A small self-supervised image encoder, trained from scratch.
Model: 4.67M parameters, arch resnext, norm batchnorm, activation gelu, depths [2, 4, 2].
Data: trained on crops of objects in photos (Visual Genome), 61751 training examples, 63.8 epochs.
Rows from block 3, named by matrix and row number. Each number is 200 + 30 x the weight over its row's rms, rounded and kept within 0 to 999. All counts start at 0. After the name is the row's rms in percent of the matrix's.
# convs0: reduce pointwise conv (model.blocks.3.convs.0.weight, 192x384x1x1), inputs 336-383
convs0.34,101,236,180,168,108,197,246,204,162,226,174,150,204,245,208,211,208,254,239,227,227,213,163,235,191,186,199,160,218,211,214,225,223,176,200,213,203,215,139,201,192,212,189,189,237,221,193,218,202
convs0.35,096,262,156,259,262,213,156,146,175,218,155,160,246,169,184,236,221,192,223,185,200,220,137,236,246,206,210,149,225,202,192,172,197,178,234,176,226,200,234,177,183,203,174,197,210,167,197,187,170
convs0.36,104,198,215,268,164,216,222,222,213,212,216,263,177,202,207,202,236,209,174,238,158,185,182,197,203,184,150,230,193,208,164,194,179,225,240,233,228,233,226,213,181,237,180,249,228,172,163,200,188
convs0.37,115,203,130,202,167,240,196,219,160,172,172,197,179,161,184,156,196,206,222,201,192,188,193,230,199,207,220,204,209,162,235,179,182,183,193,220,176,194,185,139,219,162,211,216,221,285,199,213,157
convs0.38,096,204,199,178,168,201,137,173,277,240,169,166,209,235,193,192,212,219,216,204,223,219,188,188,231,183,215,193,194,209,132,203,150,139,247,219,205,187,208,170,213,228,180,209,267,199,128,223,188
convs0.39,097,198,221,171,214,191,164,173,159,173,163,175,253,240,177,237,176,147,213,166,229,233,229,198,209,203,244,209,198,221,156,209,153,194,258,171,194,163,231,169,182,204,194,230,206,166,228,206,194
convs0.40,102,184,237,224,155,175,232,179,180,168,180,173,190,236,191,171,246,197,210,189,192,179,249,199,237,173,220,178,223,262,186,187,183,206,179,188,177,219,184,224,204,248,208,171,238,257,230,169,222
convs0.41,102,146,222,181,209,178,206,194,123,175,185,274,170,215,213,207,175,229,249,170,222,258,237,203,188,220,202,159,203,174,199,195,218,290,180,219,169,259,180,174,231,205,200,222,183,210,226,191,169
convs0.42,098,215,178,194,172,231,147,214,127,148,182,204,209,209,217,196,214,231,167,198,197,181,154,263,190,205,169,182,180,227,183,172,205,194,202,227,214,222,233,237,196,176,190,184,195,245,215,215,217
convs0.43,103,186,252,163,239,227,135,205,172,195,196,213,209,167,211,192,211,218,158,210,221,194,244,154,204,169,214,194,192,167,133,220,170,177,219,178,162,220,181,241,152,236,218,182,162,257,195,196,221
convs0.44,100,182,203,223,190,185,212,203,226,236,212,316,209,185,239,179,191,155,209,210,201,197,180,233,240,180,202,185,163,220,161,215,211,214,195,167,172,164,187,200,118,214,213,169,174,176,217,188,187
convs0.45,098,186,264,213,230,210,196,146,162,223,166,189,224,197,245,184,240,191,158,220,168,196,202,236,178,211,188,227,206,197,151,200,216,128,201,180,195,204,194,183,189,198,170,164,143,179,163,225,172
convs0.46,098,190,170,192,191,223,183,188,242,128,179,244,229,202,219,190,259,194,207,242,175,203,196,197,212,188,181,203,163,193,232,224,184,287,243,173,213,232,271,178,177,194,149,228,233,223,175,199,187
convs0.47,097,190,183,211,189,203,216,199,183,163,202,215,234,193,166,224,211,185,193,204,202,184,191,200,186,198,204,211,236,181,202,170,153,180,179,215,210,178,188,205,213,193,223,182,181,218,204,158,163
convs0.48,104,171,195,195,198,228,217,152,183,275,241,258,218,195,225,218,237,208,201,205,204,223,226,236,241,246,180,247,193,191,167,136,237,193,181,209,221,181,178,202,210,235,196,204,170,216,251,199,180
convs0.49,103,163,196,210,251,204,188,237,180,266,228,184,218,191,151,196,226,188,192,193,191,190,177,222,195,218,229,189,187,203,169,206,181,206,191,194,235,155,231,178,163,180,194,250,190,207,143,186,177
convs0.50,094,217,191,210,203,132,223,165,194,251,197,230,212,157,186,191,186,227,153,254,201,234,198,212,227,173,211,177,186,266,213,187,194,171,205,207,185,195,216,205,162,182,182,207,230,156,235,213,171
convs0.51,101,173,205,222,173,195,198,180,147,215,181,281,185,220,197,229,215,191,224,181,188,193,194,182,211,150,152,170,184,132,198,217,223,193,191,186,216,233,229,175,207,188,196,197,191,199,189,195,149
convs0.52,104,167,205,141,219,174,184,198,180,213,145,180,227,193,181,229,150,194,223,157,194,233,214,183,176,194,244,183,224,165,221,196,148,203,212,187,204,243,199,188,172,212,204,185,228,195,181,198,162
convs0.53,098,220,190,199,159,166,181,140,193,178,212,221,209,170,251,258,186,192,192,137,226,239,205,213,173,189,264,135,228,214,179,173,230,203,170,201,203,203,199,153,179,238,178,169,232,241,231,227,189
convs0.54,097,191,173,209,145,192,226,148,238,158,193,203,167,211,179,183,167,199,224,170,236,140,238,205,216,165,254,205,194,226,215,207,286,229,199,168,235,197,179,189,213,220,230,138,238,224,213,218,205
convs0.55,091,208,173,264,187,195,190,207,170,203,187,233,171,163,195,164,190,198,200,247,192,202,159,233,190,206,200,246,169,250,212,125,237,206,250,225,179,220,129,201,154,217,180,206,192,136,193,230,245
convs0.56,102,184,146,216,205,152,149,207,205,180,195,245,217,209,216,169,218,233,209,178,219,203,227,187,239,205,191,200,171,184,230,171,162,213,249,211,161,180,231,223,211,198,189,191,176,160,204,216,204
convs0.57,102,188,143,200,226,215,260,181,181,184,198,216,247,214,203,182,197,140,169,234,198,209,206,242,279,237,188,161,203,175,164,182,200,224,208,218,211,204,171,200,185,166,147,141,185,205,161,225,268
convs0.58,100,196,211,177,197,203,156,209,208,253,185,239,238,179,246,176,165,209,192,132,209,210,194,198,253,203,171,184,218,214,144,178,207,165,202,199,222,223,160,196,166,205,198,149,203,209,203,238,227
convs0.59,098,204,195,252,160,234,224,191,221,177,181,211,188,211,200,219,268,200,156,192,204,161,243,224,223,210,204,163,175,209,191,156,186,209,241,192,186,191,194,216,163,183,214,194,184,239,177,214,232
convs0.60,097,190,143,180,183,186,188,216,247,165,219,228,213,207,235,205,232,278,160,220,206,202,217,218,216,155,220,117,185,185,205,151,217,199,133,195,171,201,277,213,237,218,171,243,195,210,197,202,152
convs0.61,099,216,216,210,202,238,167,219,235,227,206,170,190,151,227,191,154,129,195,146,142,198,209,130,154,188,226,181,175,177,220,274,171,175,220,217,181,176,173,190,206,195,174,223,212,196,190,181,171
convs0.62,098,207,184,185,176,191,219,214,123,207,152,148,175,177,173,221,190,145,208,166,177,221,191,167,203,164,217,201,141,237,200,168,184,162,191,182,201,220,172,174,212,169,189,181,235,209,213,256,165
convs0.63,096,253,132,275,197,132,228,217,229,218,226,206,164,219,173,167,271,195,222,226,195,231,183,155,184,210,196,224,156,185,219,154,293,204,187,188,209,182,236,205,227,172,187,255,264,249,224,215,161
convs0.64,100,194,226,231,186,167,183,202,165,224,202,202,234,187,203,188,213,192,204,214,205,184,197,227,222,157,216,129,185,197,192,176,165,195,206,171,205,288,200,157,216,195,186,200,181,248,154,242,133
convs0.65,099,199,225,197,188,251,192,222,225,158,171,229,146,152,215,213,201,201,257,211,184,202,233,187,179,230,232,182,231,170,210,239,152,186,231,207,220,240,212,241,218,189,198,189,206,188,225,173,169
convs0.66,109,173,207,219,203,188,238,270,245,139,170,195,234,176,173,242,164,191,213,210,229,196,243,203,219,250,226,202,208,209,142,216,178,167,217,172,234,164,207,226,186,208,256,240,224,226,206,210,159
convs0.67,098,158,204,224,241,172,199,169,217,240,182,193,228,220,175,175,190,224,230,249,178,199,191,225,148,232,157,167,231,205,159,197,249,192,179,164,222,159,229,236,209,207,182,247,137,205,201,221,162
convs0.68,093,199,199,213,183,174,218,187,172,258,212,265,231,223,161,236,192,218,231,162,162,228,161,248,178,214,200,167,174,181,245,240,207,189,220,198,170,201,189,195,196,211,161,194,166,243,197,208,250
convs0.69,107,236,205,162,244,244,206,182,212,227,182,208,207,215,230,251,198,189,193,194,188,235,180,196,206,183,205,178,207,186,214,205,209,213,192,225,211,190,216,129,192,251,193,249,222,202,171,197,194
convs0.70,105,209,218,211,211,194,200,178,269,178,147,252,203,245,187,182,223,211,240,179,232,162,159,193,241,181,194,251,179,161,250,234,213,179,131,212,190,178,226,193,224,242,157,221,153,221,175,253,213
convs0.71,096,200,264,148,226,211,218,208,189,234,219,213,210,191,228,179,180,201,200,191,195,169,181,239,204,176,207,202,233,196,225,174,213,208,167,133,180,143,257,201,148,201,198,185,222,193,217,256,260
convs0.72,095,191,179,195,107,173,191,219,239,220,186,213,242,181,259,218,166,199,160,190,240,241,199,190,226,147,177,148,183,209,188,220,173,189,185,192,181,205,198,132,222,267,254,211,192,216,195,191,236
convs0.73,107,218,220,251,208,196,155,243,202,193,193,167,203,227,204,187,170,181,187,159,204,162,188,193,246,233,224,238,215,186,171,216,197,254,183,244,218,212,206,228,237,178,207,222,205,217,165,196,186
convs0.74,098,200,237,207,164,214,200,200,204,161,227,195,195,281,141,230,218,154,139,194,149,189,182,231,220,156,175,212,174,233,208,159,216,186,229,267,164,192,210,201,200,134,164,202,183,148,211,192,227
convs0.75,107,190,210,252,185,218,203,203,162,227,170,220,216,136,231,217,203,210,220,193,217,226,212,113,181,173,232,138,223,196,224,176,206,238,189,212,164,192,245,178,194,136,227,239,146,201,193,200,233
convs0.76,100,193,257,218,202,211,148,207,232,197,226,171,249,199,243,164,111,209,165,170,209,232,189,192,213,183,136,133,183,178,176,240,135,232,223,212,208,182,216,207,191,207,193,213,237,219,197,230,236
convs0.77,100,197,152,186,180,206,211,196,180,211,203,285,225,198,214,251,221,200,179,127,201,252,204,219,214,200,246,166,128,132,198,153,168,168,250,220,217,225,188,202,174,121,186,176,267,205,211,188,220
convs0.78,102,155,234,191,222,193,191,185,169,155,164,177,184,161,204,186,201,207,130,196,258,143,209,218,178,264,221,192,171,182,195,219,190,178,191,222,185,205,230,210,207,203,205,184,217,175,209,185,240
convs0.79,092,203,182,162,187,238,188,183,171,188,201,161,211,262,214,219,210,206,180,241,155,221,173,233,231,248,184,120,221,208,176,198,186,213,169,214,217,174,201,164,213,210,205,218,202,139,163,240,280
convs0.80,100,214,157,203,175,154,213,162,268,207,173,276,200,163,225,207,216,212,220,174,254,198,205,171,270,159,198,155,187,195,171,188,213,154,209,189,164,185,182,192,226,217,210,178,195,170,178,197,172
convs0.81,098,202,180,221,177,225,200,220,216,191,193,167,184,241,214,198,221,154,223,213,162,199,270,199,217,224,222,190,194,154,180,194,150,229,180,221,202,175,261,234,216,183,163,187,199,206,230,219,186
convs0.82,100,188,208,243,151,179,217,205,246,167,230,245,181,260,188,234,285,185,179,156,192,232,197,221,204,202,172,200,190,174,217,214,205,238,204,191,228,212,201,142,226,210,197,192,199,234,252,228,183
convs0.83,103,182,162,236,192,201,208,214,193,175,232,161,213,227,209,232,159,201,260,197,242,191,227,231,196,156,209,230,226,176,194,213,235,162,158,197,181,192,246,279,182,162,201,166,175,222,214,234,197
convs0.84,101,169,225,192,185,188,166,217,253,227,190,195,164,165,167,182,206,245,200,143,199,211,212,219,225,175,160,164,198,239,185,210,187,158,206,214,234,179,184,202,179,240,182,222,203,172,126,225,176
convs0.85,099,190,214,200,185,171,188,269,193,239,221,269,191,168,187,211,213,197,244,185,205,175,226,177,163,218,200,123,218,155,228,232,247,190,175,176,221,162,189,151,185,179,186,164,186,208,194,148,194
convs0.86,103,210,183,158,235,189,198,207,254,176,212,224,165,246,201,252,191,216,225,213,179,158,242,186,246,187,223,260,218,202,256,238,260,176,166,191,219,214,161,166,180,219,180,239,193,147,195,236,194
convs0.87,095,130,212,164,194,200,235,208,201,221,151,256,177,170,155,181,181,214,155,198,200,196,203,205,242,196,160,218,226,166,204,202,163,190,200,178,192,186,223,166,178,223,207,186,193,187,161,216,243
convs0.88,095,173,213,238,225,239,206,152,175,175,172,248,171,243,184,195,174,175,195,173,178,165,228,181,214,176,216,165,195,186,211,232,176,210,196,164,206,198,161,173,220,189,208,194,256,170,183,203,234
convs0.89,107,191,167,186,197,212,173,223,180,188,248,232,178,240,185,173,225,214,212,190,219,228,177,192,218,206,199,190,213,181,170,204,235,140,199,198,190,188,148,193,223,195,199,142,237,168,182,232,211
convs0.90,103,201,163,195,184,161,215,172,236,186,174,281,263,206,262,230,163,250,176,195,189,218,202,182,218,199,205,248,159,208,249,166,186,219,196,194,211,198,159,205,177,194,183,209,202,174,203,196,167
convs0.91,100,192,208,218,209,183,201,176,205,200,224,222,207,296,176,213,217,158,256,197,188,165,196,275,238,225,217,166,233,205,208,204,177,251,198,208,204,182,197,243,187,191,205,187,210,107,192,187,214
convs0.92,098,194,164,225,178,241,257,181,205,163,234,247,178,178,183,225,178,188,174,177,211,252,194,202,129,257,221,181,151,183,213,182,226,217,235,205,162,204,224,173,208,182,216,207,170,172,198,221,243
convs0.93,104,261,121,197,148,172,248,187,212,159,243,168,160,242,223,194,230,183,195,217,182,192,215,189,245,152,175,224,222,209,204,146,204,207,182,175,213,205,250,196,223,188,193,202,185,187,172,199,183
convs0.94,100,236,159,202,205,180,216,197,184,227,246,226,177,276,231,204,171,223,218,210,185,208,246,202,185,284,252,224,189,228,223,222,243,141,212,168,197,191,176,203,187,172,220,262,168,193,210,194,205
convs0.95,100,183,198,224,234,273,207,168,227,176,184,181,161,238,231,123,232,231,168,180,204,237,179,214,272,301,208,281,204,202,254,221,199,221,230,211,205,204,235,201,246,243,216,167,212,142,199,231,235
convs0.96,098,180,217,212,218,125,189,175,185,190,153,232,158,206,179,189,214,206,258,229,188,246,153,212,205,198,156,195,196,154,196,240,254,252,163,196,212,158,166,134,196,226,125,206,175,180,193,173,220
convs0.97,089,255,235,182,183,197,146,149,195,175,241,255,223,224,226,242,218,225,200,210,148,195,192,152,160,247,195,186,230,142,208,218,196,182,227,193,215,200,226,234,237,193,227,194,195,208,169,149,149
convs0.98,106,212,177,203,196,202,198,216,198,175,225,244,225,192,159,213,223,186,173,195,186,216,195,195,155,182,175,188,219,203,198,205,182,183,201,223,191,224,175,232,201,180,168,194,206,195,190,202,281
convs0.99,102,196,137,230,272,221,197,187,216,161,164,230,193,218,170,176,233,218,217,198,200,197,211,258,196,221,184,188,172,144,209,155,187,166,232,120,224,149,247,180,230,222,251,183,169,203,244,267,212
convs0.100,104,231,204,194,162,211,164,244,211,227,176,239,223,237,219,231,202,183,225,185,228,211,194,224,224,250,206,205,197,162,234,232,198,200,256,202,257,187,157,164,180,185,203,142,210,161,176,248,218
convs0.101,098,214,157,178,184,174,211,204,244,167,192,165,209,189,173,188,177,156,221,183,254,235,162,155,197,217,207,154,244,166,235,210,220,195,202,186,166,166,166,205,177,226,176,240,209,229,169,177,194
convs0.102,092,220,143,200,153,239,177,209,202,202,219,234,209,183,212,229,258,233,221,150,211,172,177,222,247,204,173,175,187,156,150,207,159,207,207,195,223,220,141,162,181,160,180,226,230,178,171,195,179
convs0.103,092,214,209,232,183,187,147,159,246,229,149,254,201,255,247,214,175,167,187,212,204,178,129,179,174,196,227,187,221,166,140,189,160,169,221,246,190,208,262,261,171,199,192,205,158,223,139,224,178
convs0.104,102,190,198,214,204,233,204,175,194,183,246,208,171,210,182,190,224,232,240,204,194,185,177,213,273,191,198,154,178,169,219,174,275,224,189,223,207,247,179,194,185,182,138,168,208,252,202,240,148
convs0.105,103,209,166,198,199,184,208,191,211,239,209,222,226,245,203,198,182,211,185,178,198,182,190,181,233,183,144,143,188,210,218,222,180,202,169,150,184,220,191,237,221,173,253,219,178,122,217,214,160
convs0.106,098,215,166,200,150,172,182,221,166,145,177,179,222,162,191,146,216,169,223,195,207,198,240,166,242,238,158,170,166,300,216,195,224,247,241,207,240,164,189,191,185,167,208,205,212,190,215,199,233
convs0.107,111,205,249,175,213,205,220,153,191,199,221,225,227,230,157,239,214,174,184,227,197,189,186,169,220,295,188,204,182,172,225,214,202,191,255,167,187,243,276,216,210,229,286,177,199,177,197,202,182
convs0.108,099,224,143,213,221,256,182,187,148,165,222,178,194,183,186,222,192,208,202,145,192,229,221,184,207,128,193,218,188,227,237,191,158,264,202,199,149,217,218,253,192,225,151,158,150,213,231,158,195
convs0.109,104,142,224,191,188,182,184,211,182,186,256,240,238,131,177,273,212,231,182,217,209,161,199,209,241,240,225,187,177,204,232,248,189,209,234,154,244,191,126,213,183,187,185,224,191,187,204,201,162
convs0.110,104,198,207,195,224,207,217,160,184,196,224,190,141,209,200,192,210,184,221,196,237,187,227,215,185,261,174,241,143,223,207,226,173,207,238,201,200,241,170,155,159,147,211,205,236,212,247,143,178
convs0.111,104,190,179,210,118,208,158,224,181,143,167,227,248,148,158,196,194,209,180,167,235,181,217,153,119,160,219,183,230,201,138,222,195,162,172,207,195,181,255,134,155,218,214,134,194,163,190,200,238
convs0.112,107,193,194,180,192,262,195,202,220,200,192,237,209,225,211,202,205,177,249,204,188,181,206,201,190,206,173,244,166,223,209,126,183,202,232,213,180,156,189,236,222,214,233,170,213,169,148,221,218
convs0.113,096,167,223,195,204,203,143,148,200,207,184,268,176,204,201,137,202,236,199,180,188,196,183,204,151,230,200,264,164,223,143,174,180,220,242,173,245,180,225,223,158,199,234,170,249,142,226,214,210
convs0.114,089,212,192,177,234,193,285,143,156,181,190,286,200,214,158,179,224,180,224,205,191,188,183,197,157,219,229,248,199,164,256,176,202,144,201,199,233,187,244,172,212,217,182,229,200,272,165,186,214
convs0.115,104,164,219,204,173,165,179,205,140,181,173,241,201,223,270,140,189,154,186,230,224,194,212,221,210,183,213,147,219,202,188,228,204,148,169,212,176,200,178,218,201,203,216,155,227,229,177,229,197
convs0.116,099,133,143,221,208,185,190,164,203,225,204,186,146,259,206,167,183,207,213,186,185,211,173,277,229,211,208,193,186,138,234,194,228,166,230,211,224,118,250,197,164,225,214,190,184,187,175,193,192
convs0.117,106,201,201,194,200,184,224,179,190,226,192,205,163,197,218,177,167,224,155,170,197,226,149,146,186,144,214,165,184,218,225,225,190,189,220,211,213,162,118,218,231,183,218,200,197,195,206,190,192
convs0.118,081,177,260,230,228,228,214,200,212,200,191,231,187,178,189,195,238,210,180,172,220,163,229,234,202,166,167,154,199,162,236,147,196,260,189,207,187,176,224,221,248,225,224,197,207,233,170,226,203
convs0.119,108,193,215,134,211,206,213,219,224,203,210,240,193,232,168,244,233,184,193,242,235,145,184,205,176,293,198,198,200,236,187,193,215,195,225,205,195,193,247,201,155,195,228,175,188,209,190,166,168
convs0.120,112,221,215,186,185,224,171,200,186,259,197,261,184,183,185,218,214,222,209,219,221,207,208,201,220,229,155,226,146,225,194,222,147,212,217,161,165,153,207,255,183,200,185,208,243,199,193,186,211
convs0.121,104,210,169,225,250,195,209,246,241,260,162,227,214,235,237,166,224,256,186,216,258,164,197,212,205,215,199,171,171,232,173,234,202,220,215,200,215,242,203,226,216,224,165,221,232,216,253,214,199
convs0.122,100,183,223,187,194,171,207,248,101,224,170,202,205,214,180,232,206,240,191,247,153,194,224,119,193,168,201,217,207,229,179,248,199,225,173,234,207,208,225,227,197,144,136,181,190,215,166,149,217
convs0.123,098,163,154,215,167,215,141,166,237,189,173,241,189,263,167,208,223,182,253,157,168,200,218,184,192,158,202,204,206,199,214,169,175,194,188,244,196,175,169,188,227,227,194,215,197,111,205,206,183
convs0.124,093,181,269,171,189,209,241,202,180,241,160,169,198,226,201,207,199,180,183,144,129,199,197,258,234,208,179,209,200,215,177,178,176,218,185,203,183,200,145,209,227,198,174,150,234,166,210,200,192
convs0.125,106,246,154,188,177,198,173,187,209,165,196,272,251,212,158,219,267,211,205,272,250,181,224,216,194,209,204,208,190,196,243,204,192,177,201,265,191,202,165,184,157,222,166,185,201,157,230,211,203
convs0.126,082,171,172,214,223,199,185,176,151,198,230,227,189,178,181,226,203,202,149,159,169,168,225,188,198,207,212,207,192,216,142,212,207,190,175,182,199,263,156,230,211,248,210,154,210,238,201,171,184
convs0.127,098,219,197,226,226,194,185,229,145,173,162,155,183,142,146,193,199,223,220,165,163,212,206,271,222,166,226,225,153,250,143,236,159,157,182,186,261,223,163,194,187,186,200,247,226,232,236,173,190
convs0.128,102,237,224,153,184,172,212,230,222,149,189,244,172,173,187,226,215,171,177,233,260,198,214,219,216,210,180,157,200,259,279,228,183,183,217,171,210,202,163,190,137,200,197,166,189,248,189,157,156
convs0.129,102,216,154,236,204,184,208,198,230,182,183,194,178,228,208,173,213,193,137,188,189,226,154,205,224,198,161,236,187,172,164,152,219,226,224,215,168,157,200,199,166,210,173,197,243,247,170,207,131
convs0.130,094,190,201,170,222,188,186,187,160,199,213,199,189,247,156,253,222,232,168,225,135,179,230,137,164,240,185,153,183,214,249,171,195,214,193,188,226,199,277,182,200,178,220,166,166,195,170,236,223
convs0.131,095,169,185,199,226,191,181,158,230,180,206,200,194,137,185,227,195,199,192,148,180,188,204,235,204,180,178,243,198,193,219,222,168,246,171,204,255,224,230,251,286,154,220,209,196,208,166,247,199
convs0.132,098,145,255,183,194,182,175,267,198,185,193,172,218,214,186,204,230,192,169,153,190,181,219,208,205,190,203,204,222,220,169,204,226,220,211,201,183,194,217,187,216,227,215,184,221,191,187,222,164
convs0.133,101,186,215,225,229,174,206,209,191,217,232,160,191,190,251,212,188,207,152,216,173,229,184,178,208,202,222,194,191,213,287,141,190,173,170,237,204,167,224,159,243,228,217,240,235,205,236,221,188
convs0.134,105,159,272,208,155,168,233,227,205,211,168,166,230,265,197,221,190,215,207,172,231,191,193,194,196,231,202,236,226,170,227,260,238,180,166,171,173,264,203,179,176,149,208,239,250,161,214,185,211
convs0.135,095,245,218,203,201,200,237,268,187,170,173,233,222,237,188,234,232,207,188,236,141,161,190,210,141,165,232,180,135,143,262,144,220,220,206,174,196,188,224,173,187,204,221,202,144,176,179,207,208
convs0.136,100,208,190,195,181,211,186,186,187,206,153,174,212,224,205,196,211,162,153,217,139,198,228,195,194,179,211,221,219,188,196,186,201,210,159,199,217,165,219,188,222,239,215,169,211,170,181,208,194
convs0.137,078,203,158,225,238,202,254,175,152,209,263,198,156,160,178,237,162,176,212,135,210,187,221,205,191,214,202,205,238,168,205,221,173,189,222,204,207,188,234,174,228,187,147,228,220,208,170,221,201
convs0.138,102,169,231,169,255,245,230,193,223,174,187,259,183,216,220,191,203,221,186,130,187,215,187,170,221,154,157,166,211,198,186,227,150,222,215,202,229,214,203,244,173,162,220,190,207,181,180,224,135
convs0.139,104,174,203,191,205,211,218,191,208,247,216,184,193,192,166,145,153,198,234,203,246,186,171,114,195,160,212,186,189,139,199,192,216,212,235,176,199,137,190,175,183,219,229,199,281,198,166,229,197
convs0.140,107,232,239,251,167,202,186,161,235,182,205,216,172,206,184,215,222,202,194,216,242,263,196,217,215,208,196,204,210,178,211,152,208,188,212,193,186,203,142,212,188,194,216,190,182,178,237,237,178
convs0.141,109,192,164,230,233,220,221,166,146,205,226,222,170,191,171,175,221,162,171,160,191,176,182,247,226,240,195,203,221,206,166,184,188,203,204,216,228,241,166,212,201,248,203,199,170,197,213,208,208
convs0.142,108,229,252,199,172,185,175,198,228,196,196,190,200,164,192,220,215,185,214,162,201,200,198,286,193,199,160,181,206,183,206,153,169,226,203,178,126,210,238,206,188,184,193,221,238,224,180,209,220
convs0.143,103,217,215,196,162,189,180,207,217,156,196,148,261,208,202,250,189,199,178,182,195,154,175,162,155,264,202,222,200,203,194,215,159,191,223,201,228,199,213,163,153,181,199,192,165,188,174,229,182
convs0.144,106,175,196,216,203,193,194,192,168,188,205,244,153,195,243,193,188,245,201,199,225,153,207,208,199,154,189,173,242,194,183,235,210,214,220,210,217,231,211,173,188,229,197,211,265,170,154,214,183
convs0.145,098,160,241,156,189,200,207,210,144,173,237,220,213,213,133,235,168,182,244,223,182,180,183,167,242,191,217,209,166,189,232,223,181,232,198,161,207,244,222,177,158,164,218,203,196,199,211,156,206
convs0.146,099,223,250,196,185,248,212,218,204,229,201,205,217,124,303,217,236,255,171,189,231,201,213,195,216,212,153,176,211,181,158,168,151,217,199,179,181,181,209,177,238,269,181,217,169,226,256,202,155
convs0.147,102,188,215,211,155,216,194,194,206,249,240,228,206,210,187,268,228,190,173,167,221,212,199,209,182,152,226,173,180,189,245,207,238,204,223,188,164,169,190,216,186,190,262,242,165,194,205,176,151
convs0.148,085,169,151,228,196,224,184,199,167,226,184,241,207,202,218,171,201,262,197,174,177,187,201,214,177,165,168,146,211,223,161,178,235,180,217,200,166,181,220,217,195,210,177,208,218,200,198,233,172
convs0.149,094,218,189,159,188,260,221,175,213,220,243,305,194,198,212,210,249,265,204,203,183,216,213,180,240,248,207,170,143,241,197,249,203,167,175,196,182,196,184,169,154,213,174,207,191,231,215,198,213
convs0.150,089,193,205,224,211,243,248,155,221,209,166,201,193,165,117,179,173,140,206,192,241,223,152,118,237,219,203,188,199,170,224,178,211,174,210,185,153,195,200,196,176,220,230,181,232,264,237,250,132
convs0.151,108,213,181,199,193,204,189,229,274,223,222,180,245,166,209,161,211,139,175,173,185,156,193,222,145,182,221,233,209,190,239,154,191,158,219,171,169,172,195,190,171,174,162,197,192,146,152,142,227
convs0.152,092,197,224,241,198,205,166,205,183,227,195,245,191,200,215,202,227,188,237,262,189,241,265,189,222,168,159,220,155,181,175,149,207,241,220,199,190,179,238,151,200,237,185,190,187,261,180,216,213
convs0.153,101,196,229,235,250,190,218,195,232,163,208,210,195,145,237,161,229,159,177,204,179,209,236,225,274,221,188,226,224,178,192,183,213,171,196,241,205,196,183,208,149,187,180,175,168,210,223,212,222
convs0.154,100,170,143,205,222,198,206,231,243,215,189,227,182,213,172,203,215,256,229,209,231,204,206,230,186,177,186,245,173,220,150,186,230,161,200,231,276,188,178,197,172,207,159,276,178,225,236,193,226
convs0.155,097,178,232,202,211,172,157,229,189,203,209,211,168,188,219,219,181,176,232,237,184,222,229,137,250,201,211,189,161,190,228,231,227,227,191,187,189,244,256,224,241,191,192,219,177,211,211,185,176
convs0.156,104,217,182,194,197,224,207,179,211,190,233,230,214,193,309,83,225,177,216,240,206,165,225,233,170,163,221,187,154,204,227,172,181,224,211,171,140,218,199,244,165,217,199,275,220,205,184,168,226
convs0.157,095,169,192,202,226,224,221,164,229,230,180,252,165,184,157,209,234,237,242,202,196,187,246,234,166,222,186,172,216,175,205,140,238,196,199,216,211,249,260,201,128,203,220,194,208,233,249,206,204
convs0.158,101,188,173,218,167,190,230,249,236,189,245,224,150,220,213,194,197,193,209,234,184,206,236,201,201,212,202,207,264,222,188,154,187,197,206,246,188,211,228,223,225,212,204,232,151,244,233,176,214
convs0.159,108,154,225,177,209,208,210,236,197,188,170,216,189,166,224,221,213,149,215,195,182,253,199,165,200,190,256,232,228,229,189,205,219,202,204,179,227,178,174,213,175,209,194,207,222,201,165,160,177
convs0.160,106,169,189,203,241,177,220,152,235,197,195,266,213,217,279,219,207,181,220,182,223,214,191,237,237,246,210,202,198,195,266,182,188,214,229,167,175,231,139,149,166,188,226,223,178,161,205,172,172
convs0.161,086,193,166,174,209,260,196,204,160,151,137,223,198,211,169,226,171,181,180,198,199,265,211,214,158,238,150,180,238,202,288,231,169,159,194,227,192,222,191,223,171,213,187,158,202,224,229,192,215
convs0.162,093,220,132,178,166,196,224,201,198,180,202,200,208,225,234,224,165,173,208,132,193,228,228,222,217,155,221,173,212,144,192,209,231,196,163,223,198,149,195,285,207,202,185,181,189,193,244,147,213
convs0.163,092,173,199,196,210,273,200,197,225,169,186,223,173,199,329,196,205,155,193,181,199,256,187,177,255,234,197,186,232,211,189,223,240,205,214,193,195,223,202,203,189,159,203,184,177,232,195,194,195
convs0.164,090,159,212,167,265,159,204,204,211,220,171,211,164,177,162,133,185,215,171,295,180,219,182,202,192,225,214,243,247,224,209,193,160,209,222,166,275,176,213,212,223,126,230,169,215,190,212,189,206
convs0.165,096,226,154,240,159,155,183,201,197,230,165,258,179,194,196,168,199,203,228,247,266,215,216,176,258,224,224,138,188,224,292,225,187,255,204,141,157,183,174,221,211,198,215,208,161,271,197,197,138
convs0.166,097,215,155,178,203,248,179,145,187,186,175,222,236,196,169,191,197,229,225,216,183,190,236,147,255,218,167,188,232,201,229,228,206,201,176,181,165,188,176,227,209,200,182,247,179,173,205,246,192
convs0.167,107,248,166,233,221,235,252,214,162,200,209,251,196,212,160,224,198,206,246,192,238,217,203,189,198,206,212,197,203,189,246,206,172,184,233,229,146,182,164,177,162,251,208,173,275,222,220,189,167
convs0.168,098,171,162,146,245,144,181,192,187,162,224,256,211,224,132,147,170,169,232,172,228,191,181,155,184,161,215,183,208,183,170,196,247,189,232,159,162,170,194,258,220,154,184,171,193,221,273,178,227
convs0.169,100,207,233,207,144,222,149,163,176,227,198,214,243,174,267,124,209,218,236,230,217,170,244,229,169,210,170,178,189,233,231,168,203,282,195,182,155,188,225,210,219,172,252,205,187,166,237,152,245